config = dict(
    arch='convmixer',
    image_size=24,
    horizontal_flip=True,
    hidden_act='celu',
    kernel_size=5,
    widths=[256],
    optimizer='muon',
    muon_scale='match_rms_adamw',
    learning_rate=0.0049,
    adamw_lr_other_params=0.00089,
    batch_size=128,
    lr_schedule='wsd',
    final_lr_fraction=0,
    adamw_weight_decay_other_params=0.05,
)
Rows from block 5 of a small multi-label image tagger, named by matrix and row number. Each number is 500 + 50 x the weight over its row's rms, rounded and kept within 0 to 999. All counts start at 0. Numbers have three digits each. After the name is the row's rms in percent of the matrix's.
After each channel's rows are labels from the 100 images, of 14976, where the channel reaches its highest value: "peak at" is the part of the image that holds the peak. Only what is clearly more common there than usual is listed. The data: regions of photos with short descriptions (Visual Genome).
# pw: pointwise conv (model.blocks.5.pw.weight, 256x256x1x1), inputs 0-255

pw.47 096:508513474494446469487486407504493534526416463532518515472558547554567560500513505456556404456531524511470475550452500451452442412517463508531476602509590545484476501517500460569473469465561540609558500542485509551470522588467569518524577523486494495482466521527576453450498566445545525521648464452447483488509508472506412568427483541470408521660473521460514541490481509476501556585464525415466553591446457503441522491407579578543534511472439567451498445512447551432503493558470587478406491452476486551445461504545581446391439551537401407498502497519413509496588540516501439536531516596482484521431516515546489463530468490404486444567565515518505544569497468444472574517444487494505427508571496474514511637541484583523433515520511548521461543444434526681482492548413515
peak at: middle right

pw.172 096:481507502522463521488489552491522401436487513497466541590537465492580468572556481528479507506508426571470439530352553496410471547553518538524486544512536468447513535482479530456490376485611482460490458459497519473449469484458428525538606522507486541508484515538522486521515563587445486512520510576542457481455525480505508490422650527553528500423499444501430427502555516432496456508432487466603527506490526473503546518488450531539427532489461531607451514500479522465450498481469499439469461518408476557514451463479496493449455453565461531438621459479452584405409599475509533516597449487547549505493492442543487467546551508629446484472451522577428526484480532549400474527536503554510429507544546493518479484474514566459416388595520359568446398498631574478538448432583583
peak at: centre

pw.207 102:520428450532477470589466445497552517463537510560525426500619508406532500481467613494508540575562504555490534454599384461554411536449459473539443516453428557488536470418436480431478524503475523566559592471454568526519537422410495393391510538428485526451440555575534494434511629540483491534453445512493511498426511607476422500557506441487516509507517521472432552485435396440535466483494478474565415474462540512417431492596496527468538561501555490521500554510479529549436512446521491464461417448503463573464474488462539440524613409481567498453475645445457468516522562406554604515465442536462521443554468468555460459479476432539448545452541492559508572513545443478489498465513497504480459496525512508482431513465490431390573510422451436550473496514528532452543490573453481
peak at: top centre

pw.250 104:483455495428465485419371481548413517459404478478458448466453563484573435539550406494506494514451377477531476507545456430464532479526569444485478469518492489477557542493474590502538498537531598474509521475445524468529485507495490521477530551569449507468619528556532526466531558551466425463429507457482523519403437582388524457527441433533513602459500542449517486489543471448547487446525456550553427468551580540468455490574486483445412582438464517565426519475463537497483586493470498509471359525493542412507448489506403586538460504518587523460497493521360438543501545584431480482369429494547537397398495466454468526404537498519463633519506481483506548547521520475543497459553508490471527458444519556504483531470445456530472565442431558492505525448545410495529541493396558
peak at: top centre

pw.97 098:437448577423446610421437529466537492539619477446526503620459515444515535495471495491468482458479496479537456452482554517413529572487494494434517546587459564523454453527541484466514608659502479511527436546511422527556537490575518490419432489548490447493460469498462470627547628447500507494553562466556527471470516467498533463531499485488534493613513496452501511499549654413493474517485489511481464464454569522426503538532583554592521524450566488484545410520480462377474455547417487444501609451547562474433396502557483531485483462467460522494510553519512378486465552524436507539549485510458492539511532502429474485517452449476590576477548555490513486457477433418523506517455630500528407499535530437386507536517491490539523434533558572512478596450472489496459424512507458
peak at: top left

pw.222 102:525471484530494463497469495531539563590555521525459548490550488541481551519563489487455484465410477519531439450572508555489474483504481602564543569483509426504464491528489521390463437464460461493637455485471645518463492443458459588492482514518459499619536549488550494465427440549511441558471421538457539507414425468475537444431593546475444449509502497449541489513470482482490412521488529586499542528521500476499474512543469429515507473466484531419427521496423428530462508427537516434393469527435451480478573390475477528455477534530566528522477513494526642515534559489445498566484574478493476477474498518489655497561438422566514513430606528482627494532484566456453481594366543471510431476462484503479538493580447534498464457416426485515534555464553497469454423652471567
peak at: top centre

pw.83 105:538542433502537420456484469564490546483513450526444505537472494464509557441516487455467496469544483438460502509512527518447496379507421493460467484444555500555498494532528503531466395379524462453460564511449511452462472521575501568484560552442505495473494479443470483440604438586582480522517432365537496473482519466456466448473491551462479531486452454617494571543450549395525507510463437448559578381506540571423460484483474576451489576566509481545437442550559541491440482495406477587540470466554487509564539392630493415480497531539498517479562486570492457499434568406559565490470611485511505501540473598461473354449498527462468504523459547504606447481433537547466425586472457527531372511529539498507569485459437458455526558498546460463508554507443600534508422485459512
peak at: top centre

pw.62 098:617551477469498504492480461544508477608396570547472460463514531549540509420461423466577528543530374482429548467464482475458615578494565468483539477576553462496460418518548527424458503461432466503503530469479486479467356453495439487562470595442504469540517432546556476426462600541475435463434580505405508575522559428475552425438469552517433495456489545448489482513508509529573492518436486474515459429443548446489447472510486393425562553489516471508420456532559422429483506414467492442581570460559533509413475478551600524481460479507535472520568514450452496546425564450431467471464587470569466435458502432580526504500500513463531494467443504579453478523567488429514562434450460423458664498502504539497526508440574489501408558457514510457535513509451469497530457558528518
peak at: top centre

pw.156 101:493489491471519517475465349422599464502569495426512476519414530565475501488556518476400428520485551381580515413460465435541473496484450486423438460438443425478460475544455478555526524432525446606528491395432503468497448584477454572569534515497506441483444521456414481558519494510474502416450479483650508497495517436484437451502457527562442509419510470498474433504356600517487611458508571520545500473397470491462460491517493426459539488517390451448523589546478501610437436517505457558436453437464483494483502519517530490462477477441478438544557437544559469465566523505494589507499444501577533527554416507572543422524506557482387583506489577492458575547457441439510505417536473491534469490496467517489548414488526508553518442498472429520472435509523508479506580445445532
peak at: bottom left

pw.81 102:477556397435478468495449470484454419399534498442452497446537524540518459481478518590448481529469517510497463523550609452452483578527450476491579421464609424461534536525488485489487483572581557567454502485450458466469559555552511455553487500381472460491432446478505511568467576421477471541530420532555545538556476492515498555458497530445526465504522569485425456579516551485507446487431446416497541520638446544342502552399400565520475525469520490540444478478535519523540555522595423518492499479633445493497627445508521508473516503394500562465540557481547433482413484511549445487461484513555414469528483456567538549477433487420548489466496595479595495399514446428482530574500522540493438483530454501523444541459500459534473462532501559537583574533405538596553509490506492
peak at: top left

pw.87 098:494459420498432485510458446464440516528551503458517518479392463403449452409447472546496477538463505457534490539461454433442560548410571462550510467496383521488549576531476573545529509468410438502479513515514499431496421515481638548556511465592420542393472561526484474497492533422515613483496500571429497498436531486521456543509475502475506428512555538423537490444422465465446468514475519504479420464517487415497535584503450591477563472555428539459453470509520475501486504509502536478448502450493483407510494481558464564486543445478617510429485428477487520413454425537398362599493452441563502513531546536416557495551478498442453465553399522461491535537448551459536459603511462472454517551625502535536439584609479516445606535512506435446514582464490510488545494509436426
peak at: top right

pw.59 104:487452467479461459562553436500532483432440490516516529452487485557493511515527485485519617392434585628487425529512470484557464370415470535453602482472539493552519499479413536519576506540486479489484481504507478517466504432532425524463545446457570439517501428418650490535468532509541452509468467480545442527521556522526464522460520517469447540527517531482461588469481422551509578575491481500549472458448456423373479565637521471513540540546417477467538475520391518518507510460445488506522411469475441400454515552516498488497491488447527485525521405496550556449467459497397491402447488505419554502426409617486459446520470478466478500541563503413484477571477523477452397609451576460403440550493558545545612466540456454562536458407532499498443529491470426500521454464443514
peak at: bottom right; bottom left

pw.29 106:529488477446500550518432400513578485528436442425527522422469412457588563480546598552529538604441566484521482503454442540428470489485478413529523472429436541435556466506478466525531388455527595539551580550493554484525542500418482499514506411451537472532485503545477521569563558585459510592505448345599507527500548493467483542439569549476471562419641497508495530514472563537421487463505465535440595558546463527530538482535500477509510466534563476489429531426571542460532478402475480568516429556467503443466495386599589498534505515521533449441485545493564517435435444542549532604503486436479456443372508533477475518460456502535510426389524510438514471468499446473509519522511561515503480531494419429596469388549476421495436483442446466466468494507512511533461491505515526
peak at: centre

pw.189 100:505454572464478466475511482551422506535483474565498503449458509481489557486484591447457546524494500487558556467471536526447416542567503459450467438475539457427534526658392422443470532511511460556457423470486543467499459510488476517473531479540551402472488568484503475546539462463545527471524562435518556461413498532576527612622513530446527536450546468574464506442445591553491495481435494516406420457443455454403480536450471449588436501453506489518497550446573449511444487498593507432474541465491589493516514485504496589458486456513499506483399480506463407437426491497476585391502501454618545423548533497439474448433506463520483451501472611491478518540487478487504508490491535570471440498578481444576441505431404477512451493498432398440438545471527459423452353415399443
peak at: top left

pw.236 098:545564569482566492467458421502529493566472545567451518430460532526450503528574437454503518542480475567472424509484503516429566492458569510413486510542480563484514460491420488506464494409489531475503507553449499535566504621467519530495579474527463538503479451515493512463504443474545535570442465505600548497573491485427522404523549505486505548533478393515577554512512503577503514464517535515578519488525469482596417484396530531564496540445519523503559494465632478439434428429463507427458523502396534562578498578530450420446562521587477486532480428562474429578430516547490503544520464510571449527509499535508427510463471492589495485560508440458488477559437518507536510594477554601574551613462591569462608450473407414446616565476547453500496449510523470626515388440506458
peak at: top centre

pw.102 099:483511414473496552545471568421489480464523476485575520495484499389559522520628498473549497584399523480513390592527469447503509487561437466496500469536504547555476417424591517601499505583510532583540508456478505583480430491491512400493506536511480500500462470472448473491521491571563497512564541629482495515490463477443614447481519532537521504589444570541444465443556476456457582579439498565459546586537467543563525483526530539403494542462586524538450597504509505500547539494579489422420493566535535468570575534563529542477454581469447476477484575559445462501558492606436484382550504458427477428540451535498477475391465485499515523440439564582448448509517552424591467477506618485454496553521483508438480498542569426497489445620541518486499430516497521436508445534521491
peak at: bottom centre; centre

pw.204 107:482529419448572525444473532515417495511442486533483529550513511513570519593554389603501403562504578513528566557474421501497476504461450533455583549417503487545484591495483536485460444529563578518445522437536605492507561499467512616472537581487545462565589490594467487530410419570474529398532455553500646424448447491485561472485540512530459510456495541476484509471565524484525466555422537539483447480503462499499479498597557459467486518382422525457469452399512512479482539478501487448489559518517510465540489449537451450601460514493494552514588407483521542486487496514520519562570484526542461398522457462516601567499482483524458561514577525458497498506494583502400424508528542575470562453485460396555572493499546480498437526417571592544479596448497526441405485424580521
peak at: centre

pw.34 102:434455505485516532519432465359616499522445548576524516456501483479513482420652418462527539479556484468462433378562496509496517476537592545551532548534563609486606540485453511495518500481491445490569500513535506486560418519466421506456532491498525559448520498504571505450517500519439459512485419550465508467573416447515482429486453463554440536508565478424483555607575466503460484480438523490472448428557486510513454481552511560463479493578503481513457510465506513410411581439520471591511586532509518500374533505589478449471473501552503428550697482455462507544485435402498490577501555426479415471514486440498509480479485464523560471564547537551373449502539488526486472525555491551539436507473563582498492438428482522527546464584545478469606537460535572434527504503443517
peak at: top centre

pw.84 098:524472551545614535559485429497547436472423439519509433421435434405447459594483500472445509521602498467468428488487376442523475517348504534397527598519430461501550527473462527547503606450491425408473482542494474372422395482458561595489437450531495499546477500500465488424489512487588516529504514447409521420462411472477412464507515485441476473481429425589548515556504530468472422458508437494431493486490491515494487468455561420579527503448439454478580532536491538550466494544534565481432529498571498458482487471499463515499515631549430543417504551492524508456619454425452637486530507538510471432536529492475462446473484531541555416437451469468402442550506513487552529381560502486513435480509523476508508498477525523412570499520479483549451479513492499524520526454473536
peak at: middle left

pw.133 103:488482537416465522455548579513493501541528500506437532537556545521499529454421495544479496421467468460522455510442448593570450569566514494578495460519491519418443501450395518548473412523453535661529562494494565413445489477450581494492470462460565486460434454461395492509518464540526435475493433593518545489460378463540549499511466529547492432486472479463401404477439522502470605528467453443478379558469484443478437505568444502539565470485565522522444552517526474581476379518503457375474561540537520477509469456554455469525503507464419452425531450468458513499476508551504506534471452413485450435516517613542523409457514421560451504474457398527553544507482477489526419497479556573487467526442539536461459551499553499565477374561465370576468432470534488526537586458478473
peak at: top right

pw.112 094:494478466484485520482550481549482483407521512493478485510528562559488525435541568545537584552431446551447534434416482586500466487471453477499510476557525517481489452568442599551535472473432542590483470459384458505447530547506483407452420443457602554533563605542462506498514503414528458526433424486530499452518568438460411610567557470448423558496422494481525525446444557530544473541407434529493573497455411497459464513562454420492575496523630552479536507457569470491479531551493460512495491526505504561475573531477510474521414439548585616570600555460455469500502498549472511520462415483491457508547466497491501445543490460507526520573515414457426466568446456523544454514533414488472470529468557503438605442473584454587378445463431610468492569492513554438572562471488473
peak at: bottom right; bottom left

pw.242 106:538552594555557504464526434481435470429404475427486530473519567565463378464498402503524549485426482501583456496489526472453440576582429429423370457543488516450434458501462539533488493538491478441567525473477523493482530391502416600475480400514460463576452527513519569529477524494479484462508534457518483533541537543560479470607501565466553501529560484452453572563423477505617552463483484490504415557514453471565547554467461462502599537527443465426537464415496623495570491447516517586471501429497483539548509481505547553497482506512507394573462553468509471481579481455591506502533546489416451453505512483382536468402433571459402451443478412476541474468524483519492522482544486534484602556470481493439523492424557430468481497511481437411417495519462449461403531434568513
peak at: bottom right; bottom centre

pw.147 105:549526532543504489506472489414469484477440619487524471552489506437472427521466430399498450505474506487472452488448497555492565513538497504559555583531480538439440530570460576441488490525470389527439503571523444452473523509502508392487564567494402486475485402463506564517412512466475428417511596483420505603475475504597531443516536534372455454425454458447437541490539453515580533469483465481513456487482499530494446543436503426544495572556551603600513401440524413405503475549524350534534453411533543434500524509405506506508500586498512425430452538529513563437511527495488562442494506510523447519386464492460531493440497472478443477513486432470587457487465470483462419492532534360527468510438485541525440432512445523494457522543520511528419509364481502516558491406457526
peak at: top right

pw.210 105:437523498649534345471499418456533512575507543437471507589454470491448510417470558537482548559486486509424468559537454518516501450567447459492481491492494464459514443566494476444481469503500434408559502522503566509456471512407492451550444446438500477538534415509503516486513479419481497399439505460574478502402442518459486501457533540424560445569496561495463513451511510508418469428526524466535492556522573517436528531373586445425564597444561488522512565501485520494512478496432516547499522491572500569536374474465450501566466435564454509505433478522474474551447469427458505522529441472532535518486448494562438471488447475428449502462464454521523503397551426467543533436383522471567600534505592444532515495482599392544590490608549489481463451454475564484404438423426536
peak at: top right

pw.52 098:490457569568554430452388423419522497482539424516621463553525560473541569564455415532548437441480469495392500514449476507377499484473464517463564532535501491486481531498409459465479540462361490422475489522494415363481442445497511468467491424510438465506522464465492561537569516490470515486499570395530449522485415478439467590560468516438523486556485544478464613487500468548474465542488517513423493451495434472488438536542395468509438542498577492518571455509551475351510486483560500456510395494478473437464509457498481537476521507602500470472639577623520545480428484557527528469446438497494518515501501480567482457485403515453556543540419600446499438480457475406524453419487449533541551429425534484387539525482490557574488495505493538505536453508496528519470487459561467
peak at: top right

pw.0 103:540419468487392512545466408461471543551457445435441467489419506518454458535587551452467441599437443423410486504494540552507445451486512485517434484543476557470487477461526570476460499442373517530626468488450492427541423517450450377535478506496420453491483462443532502619475505544484509435412435478537456547497498467459441493542550501425565555477591550424527545549573450493537508405483532534404452566501507510478535484513518509470530644533454457533558475506454560488499435459445508577443511476497492498489463539527530480436485477349378485535516476526644482390438449543513477467507431487542532474478474424497477515561524517509519531588565433560433546527549452494505417535461555506424583456454586524478460489466455474521550546469470490465570519521501541534452546400495498
peak at: bottom right; bottom left

pw.128 094:467466474492547458487458406542453510461473438369534519465452509421495407527449516520479578488491477489554493499565507447489575520500523479458457494474442511446430549431470509510467467442488433479442475482499601540468454467457549519523418490539517532498468499525487525529475459447510491360462435519449492563394521522486419590507542481408432492405593566517505527466536433495475451466520536494442488540445503445459476516503527517392507423442433530552437449415521515549480482438469520455411526503475434440554499453540489541426437503429570471447453385544551470507556452486541383546499580617559472544534458463462441542575636468459539463585541397451501432446457517407552607519556436462437560510588501541489470477524483516507469420476431454516540530534450431586527497480570577
peak at: middle right

pw.159 106:611547552533380447556451479600495505503450462450428492460520425590444470517460449543530435586421524466481471531405459460448549500559480484541539582580456403411574435471526469465474490461447547543515425519506548591495496529427521552503422531417553581515500572442473506559464365553423562459470548592366510508503483562559504444520473550395545407591387482512444478537485478534411493469534440495542561460514569505448512476433501495472496575454563494530498559466425486470568497500553552507471467458451474595480503526529559473490471552531504463577508475477469578460554529413482488515429533521421507425457470539594525491540564455519464493524450496574477582508389504526558485493528507509434499484472525449475417470507467525614463474492493433568455434481489486493516483486467574
peak at: top centre

pw.186 101:445547481398536498489465509477528539599497446462494519638511468455427480466464493513513500478515445484471473495575565451512431531477443430476519555389447490568409470507528608509491393449577484408532538481469451497537546510548420518489483475440406522455507509490459503511600538440535470647587532453602551469463520502459485552513521499466475478621532499467500592482604495492454450472489533539470625561500505536412452478446545493505577554529484511499543473476472498487516573604552517531496541459531476514447549501478559500478440492490486409565584586504498553528636400505548440511497600555571486535558542470534479532440497535495456535497411562528491440501416382472439546540486575485555483470507504543512490558516584453400463538563480521388499535462490588503499425521523556
peak at: top right

pw.182 097:507538503437507450512442461530508476561461450501486561483469523488519466504551511580600467435469525413374492508526456466401449497520429444524468524513557491417532443361538461513478429466456473464538586593528433567450514517497426470529499418500549541496502485522463569478471454577479569540457529539487428474478467483521476543466562509469460433583562463474484478469655518511501522441440447482507496459572439592526432519517578432560486470522536557430490520513482475489461507468388454423497499414482555542443529497529530396457505472453494465458534479472479468491585501336500503486478484668471467498536438511484480451417515490551479486471498510508464449448518426413532522512550418561408528563605459485493566440515523431435469511435511389551402476457540570598588531487514535
peak at: middle right; middle left

pw.132 100:469415529481584543490403423411543476541563485454489517567529515410555451470591470472528476529488441383457475577406562405511481422460426405533563478431588542413436491596506515446509493495348556458458484523465491462559547464518528564403426441519464505448443421459522460524495519505466525537490422569561453514489514411520505471446539553571549550548490555576465518450485471462495478417490485500493521426491518399443457524541538486504568412547439461429437518515487567506600424394544541458422438565435478414480507617540569446504485522443512459568507513463529475499542558515572531519520541565469562499567425499471518433581505397481517443542446523460458535507478535519533475513557509461481537495512415590486597486465494502496494473517503523532500539529469466499432544421533562
peak at: bottom centre

pw.36 096:480513453508531496421472449455529544567515495457503551468566478556471465595618483472486468432465559521559429499576529521538514489464406579542526516433498506400518507528444450520472531443495534508369457512368539516482542396532437507467536576486561503468510398564561540499561553506485460545496556469501493477441503549515424476557533450444518443528474463538469512435537480459597556532406460486526457495580482403475510530492423441456548442465457454535447437439407434538559496463474465479459569378498399472517417519432497444506471448471476450388531486516577511490531498520506568544487488455498544479444587506497471478467509462512562407546471577560484483555572437455534468565524572465499545619491446537421497453550464388529665452493518470531485476403528482475470530421474559
peak at: bottom centre

pw.32 097:509429498492609493536520526467532498525488434540431562470439484482452409523532431430450470470525495480511497534446460518524457605546522446577536539484439527523459473487446491429491510423430465536477516484415475463485509528568436617540496451430507532524580575582462478479454518564564430535480463518527500550453524510524454475512488493445540580576477564406547502520481517414539513462453403561610494468451429548492414429569457532464511405542587471415407457517423473526462531511533425445505594582479532652503512418499516409395443438432461489459560476519421519514424554500490516529462436440492489493544491552595514478452442408501402500443496514444585536462493481515465520546451444535484538495488580488430564499483511562497535476515550601561531513516507535591397434518591519
peak at: top centre

pw.146 110:455528379463525419538537509469515527521444555524423500490479458511553588431439588462521486512488583459496497526480501519417435571475455434502536469451429410437521493495439491480461385500579494518507487487459470449520557490432406494518553449438504387579546538505475390565381476508503445426474539532470554498483431516546526475509538465437509532545553516558544516535481531478495490523436391433445405373449446544471603473425448490616452477430465476487430445453533541471509517443510417515542543437452509439550477432541447482413643497472538513569538496546494439468537511486510503406420549399532425460547486542446523427454494461514542522553471606476540429508481478483471485580534500449438477505598530517553506510518458446510519457519529409516472432558504461520454577502593546
peak at: top left

pw.68 099:516551528495479490552378488445484514535479427512405467535559580531474592572452565599471471477551509591542509535501544499538468487429502509587503532520449475452504470447498466521472469500398527515532407476496445476440466467465458515484574562538498457487507553511502569475512444407585553453484546482498458472501497533521496458542566556529507427432552388403584522568426487552448521531430436505552458497493518433432424540533523487482384509494480444466443605486468510497471558507482513465523479539578453566489622505459484523469446496504457600566475570491548571620438559418450497486495563541441508526472395534529592536483472459552520462407401475535487541552453507476477510463447424411552529463399425480458518473545480510537450538447494498576525445430532509533616556370503409
peak at: bottom left

pw.67 105:431560456485407526462454462490464474478511542471487417603526627494471422473443551504417564511554501429487500494471494484501459560468504502459467471430562543490376538556484444492397391515428538557446447542418492469506506443420474533451526525499645539483554487581489526532543503489441407470529594520476573431521483472473504584476599498395397546541539490507541495499458512457460523551530421479631513401482442565472455484482468529400457472534472476488502601511585452529408523483494479419542461440456565496473462542432393592503430488514535507537528463588586508518506522436500356533507563453535494452526523475522550498521450497516496476487471486430452465438502537437479559460524478455477479535572476478560475470426458512423374511513456553461502499498495582413453545510487484
peak at: top left

pw.91 098:529481546496563424551438480480474477466527561469438465541534597534559437507565519436434413411483466493567440470444472508443443517508579520442421490470504425524410486440455592539484547559506424514477517535550476496466519505449536537586465456442454497532452432526582442519524437445510483479487442504510493459439500569500551505576502431438514467454514439578479534475471495465463564567521442480466541541409497547401446509490500530487602523547385451448507434507485412368535424569497553524390567553516496502445491508527529503406497467462476377548386522501589504427420527449506455512514561467562466525370419527506531564424551494474431515419578401475560560468498521511487510594576568501514634452525537480503491583479465490494513560488499459465540553528477512447554475474435489
peak at: top left

pw.219 101:436511511422514459436528582561510528543538513506504587436484480544464479537519504466429561549497439436589499464461464520426452435548523498461511453490467477390543433552450521483464427473427546615451474478443500550548496448508457509514496521481416515503510566460440464419522453508570462482493534462506408497497462471479507434491505397327454596477443491458401472466427551524510477457533418592516451498410477565430476535514480457506565529494623544534372561498473496483497432472503383496383509527538520404474475392496473502450472522411535530493512559460514528491463529469470489488477487521512520432509484547456573415519532424492447519523579604474461497497456488550514423474448444606525427460479434504450587497501473412486407411572459571524480540406492552513537563433513523
peak at: bottom right; bottom left

pw.179 105:451498538453474475463528527411481516559439475418516464434601446539504443525530473494405501448501542473544484526475467529496503393438473451469532548585468471474361577429542503486425481528570510598537521549493486473512431573525456636573489538467640557544539484540436513492517486506430494420503475486478507486546471478511498514456450518584476417564582499476482404456341498557473511357533432535512577431446477535482474578592482531428563550434495499436591501496478537454508475486524503461605523500498490554523564470439524581432470501487497494574484488428578476541449466428495439470592465485507435497476457515518428435483449483470471481525463490501459468470603567395490502508535462528402460535439475509466505439482580501520483524471514435560526520470449504506536486515329557
peak at: bottom right

pw.117 103:526481479562424564475451412458512469527466448563616523391544446457449550497445510530483500548588486489511485502395543531426401490542496458509470499577480513574494527520533575522561542496416479479555493498523533447492480520548441390551477462482493488478493533513591503566517435474480510466537509532536483473474464499467445504432454511542565541409501481441577471583537516400541466360440405502533535529431479472489551457603534493539595420531585409493423473459491517445504538489512493468472541436429505469428438447518495548566585493478489476408460504393522470532518493543507489540489535461481512367433454516546521485516491437502516455493305559514513445452475445456455504501420487551447549459526464581495620444389507504388450450491371495492479516530482529454508536497543519
peak at: bottom left

pw.17 103:491489587517442446566565462520549440428535498519498513503543553554456649556468565472484505385513614552480455489499495514454482423427471458482537370495511485490484548525498531467469443555492452365479489473509488486480526426459534455490426501513467458562435479418406498502468452503565480441554650519551400501482447476540478408524498466525471440562545462470504455460468485527620438559421496478504430526523487485515525502494585388462504407523511483544492448419507603505522515507446519505517455455491546555554546435440465479519451543545520563540467480391515501509525465575459476524524436475551501471582514472562488484436499517481498567527466431533422520546490508481486497478402524643479553438507531488560510535535450473358462322423500567448471550471490472485532449497536435
peak at: bottom left