config = dict(
    nesterov=True,
    adamw_lr_other_params=0.00089,
    epochs=25.2,
)
Rows from block 6, named by matrix and row number. Each number is 50 + 12 x the weight over the matrix's rms, rounded and kept within 0 to 99. All counts start at 0.
# pw: pointwise conv (model.blocks.6.pw.weight, 256x256x1x1), inputs 0-63
pw.186:36 37 48 46 52 28 58 37 40 41 50 49 99 69 52 69 39 27 42 53 55 62 38 48 80 59 70 32 37 43 57 35 64 66 40 49 23 58 37 72 52 67 47 40 52 41 46 44 44 47 57 39 59 45 64 41 37 76 38 34 60 64 38 70
pw.187:50 46 56 22 58 52 54 43 37 62 38 50 54 59 54 17 67 51 25 30 56 56 46 41 64 53 41 67 47 32 48 67 41 48 39 35 32 33 29 34 39 52 39 41 52 42 62 08 52 30 56 62 57 52 53 52 37 44 59 46 57 60 68 59
pw.188:43 70 49 67 33 44 53 40 52 65 39 47 42 52 42 28 57 67 81 38 52 61 31 38 47 61 41 46 38 74 50 44 45 46 48 82 55 57 58 57 48 57 69 34 39 62 42 16 59 49 58 67 44 60 31 38 62 24 46 73 43 48 58 41
pw.189:44 53 48 49 39 57 43 53 52 50 50 58 60 79 39 42 57 46 57 69 49 49 60 52 37 67 65 56 55 64 32 45 78 51 55 43 49 45 56 36 62 40 35 61 44 47 48 57 39 48 36 47 52 47 43 44 74 49 42 40 41 49 77 46
pw.190:66 56 44 54 53 64 37 45 40 25 39 43 48 49 63 46 27 51 53 35 28 69 52 40 59 65 59 61 49 75 59 46 39 74 32 37 45 41 55 32 64 29 44 50 29 59 45 44 73 50 53 15 50 31 62 48 59 60 59 41 53 63 52 49
pw.191:57 60 39 52 46 43 57 57 48 46 50 60 45 41 53 55 39 55 52 63 37 52 49 57 42 58 44 47 44 58 55 52 44 50 39 71 41 40 57 58 26 63 57 50 29 65 55 31 65 49 55 41 49 57 49 76 73 54 44 59 66 46 24 58
pw.192:30 58 43 33 38 51 62 81 69 61 49 56 45 55 34 53 45 50 47 59 41 59 50 51 25 56 52 69 36 42 53 66 47 49 57 38 39 45 61 42 54 52 44 58 49 59 57 49 57 63 58 43 32 25 50 26 55 40 42 38 42 53 56 55
pw.193:40 35 59 52 33 45 54 61 53 51 33 60 50 54 58 29 26 53 45 52 54 53 40 42 67 39 60 70 28 47 38 54 59 50 34 50 52 39 52 67 52 45 38 46 54 53 47 51 46 51 48 48 55 35 50 53 46 56 39 43 61 51 42 36
pw.194:36 43 46 31 43 53 42 42 32 45 45 53 57 41 35 47 63 42 48 45 43 49 45 48 51 45 42 40 71 47 45 54 53 60 48 41 65 59 54 50 53 43 33 44 49 65 38 41 40 47 24 51 83 42 43 37 60 74 47 25 41 58 67 23
pw.195:41 61 71 56 44 65 56 68 63 45 51 84 18 51 28 70 50 47 51 35 47 44 57 31 37 58 29 46 36 61 38 56 53 38 49 48 36 63 68 44 59 53 54 60 49 32 44 53 48 44 67 50 77 33 36 46 54 67 61 31 47 69 42 26
pw.196:45 56 31 36 67 50 45 33 48 50 52 65 65 71 19 51 43 47 58 70 44 61 52 38 62 54 42 31 69 47 48 58 52 50 36 63 26 64 52 49 46 68 64 58 41 58 50 67 43 40 45 42 46 53 37 47 55 68 53 56 44 83 60 52
pw.197:46 82 72 34 33 54 61 33 44 47 32 45 59 56 37 42 32 55 55 25 40 33 47 52 45 26 43 50 60 44 44 63 46 53 63 37 65 48 66 69 57 57 42 78 36 65 58 50 61 60 37 41 69 60 53 42 37 48 55 42 49 59 46 50
pw.198:46 54 47 31 47 32 51 56 58 38 32 62 42 36 44 55 54 49 59 51 52 47 73 43 59 42 62 42 19 58 47 55 46 43 35 55 44 45 62 53 41 57 84 69 60 66 59 58 49 37 54 43 37 44 45 54 43 57 68 46 39 40 49 46
pw.199:25 36 55 31 56 72 65 34 48 40 62 32 44 43 43 48 73 55 46 59 61 27 59 48 61 66 50 45 51 69 39 51 34 59 43 48 82 44 30 61 43 48 68 57 57 70 42 57 61 28 64 37 46 42 56 59 60 73 55 34 44 48 46 60
pw.200:58 55 56 48 41 41 31 38 59 20 47 76 51 61 37 40 51 39 62 43 50 39 72 34 42 49 48 72 32 54 50 46 50 49 57 49 37 62 65 46 42 70 45 50 44 47 39 65 56 59 45 45 43 69 48 47 46 65 49 55 69 57 49 52
pw.201:53 59 43 48 47 68 47 70 71 28 52 48 61 39 71 31 37 32 58 63 43 56 77 35 57 44 42 45 39 70 84 62 54 43 35 58 45 44 38 51 68 60 49 56 42 42 56 33 45 25 37 55 37 46 36 38 63 44 42 58 29 69 49 54
pw.202:44 38 45 44 49 51 56 18 48 46 29 32 53 56 39 44 38 56 65 34 43 68 50 47 48 67 30 54 58 61 40 47 47 43 60 56 44 61 34 67 49 38 41 47 52 53 51 49 41 52 25 60 39 50 37 39 35 47 43 35 29 25 28 56
pw.203:58 28 38 56 47 40 31 56 42 52 31 57 46 51 86 63 64 45 49 30 40 43 56 52 64 51 63 36 59 52 43 45 41 56 49 55 51 41 41 44 48 41 32 64 55 54 24 70 52 43 42 30 52 49 39 93 52 73 81 47 53 51 64 37
pw.204:36 53 75 59 59 28 52 45 56 36 59 39 35 54 29 47 50 38 49 42 47 56 58 62 49 66 71 39 57 61 51 37 39 48 47 37 55 52 50 50 61 47 57 47 69 60 35 43 48 39 38 21 47 49 53 33 68 46 46 37 54 44 65 72
pw.205:48 56 44 57 47 48 71 11 38 24 30 39 55 47 47 46 47 56 44 59 41 58 57 59 47 51 42 99 50 40 58 73 74 48 65 38 47 54 41 49 55 59 38 58 48 42 67 42 69 42 50 17 45 41 47 38 49 49 67 41 48 47 34 30
pw.206:50 39 39 41 36 56 54 22 65 61 31 44 29 30 64 33 40 84 65 62 98 21 32 74 45 52 65 46 78 75 31 54 59 54 43 59 50 65 44 49 49 42 42 38 42 43 48 28 63 48 35 44 37 47 53 32 36 44 54 35 70 48 53 40
pw.207:41 47 54 73 56 35 59 43 44 37 55 58 85 45 53 50 41 39 44 51 61 34 47 54 64 14 61 58 38 55 64 71 66 46 47 50 64 39 65 62 66 54 48 57 40 68 58 51 57 22 71 67 50 41 30 70 57 48 32 65 63 37 55 42
pw.208:38 53 64 63 50 43 60 49 41 51 41 46 67 57 24 64 50 56 66 44 55 58 55 70 44 34 58 71 48 69 20 54 46 42 48 40 38 50 45 58 44 27 57 63 39 45 47 37 45 45 64 31 42 37 57 67 80 51 80 40 46 48 68 40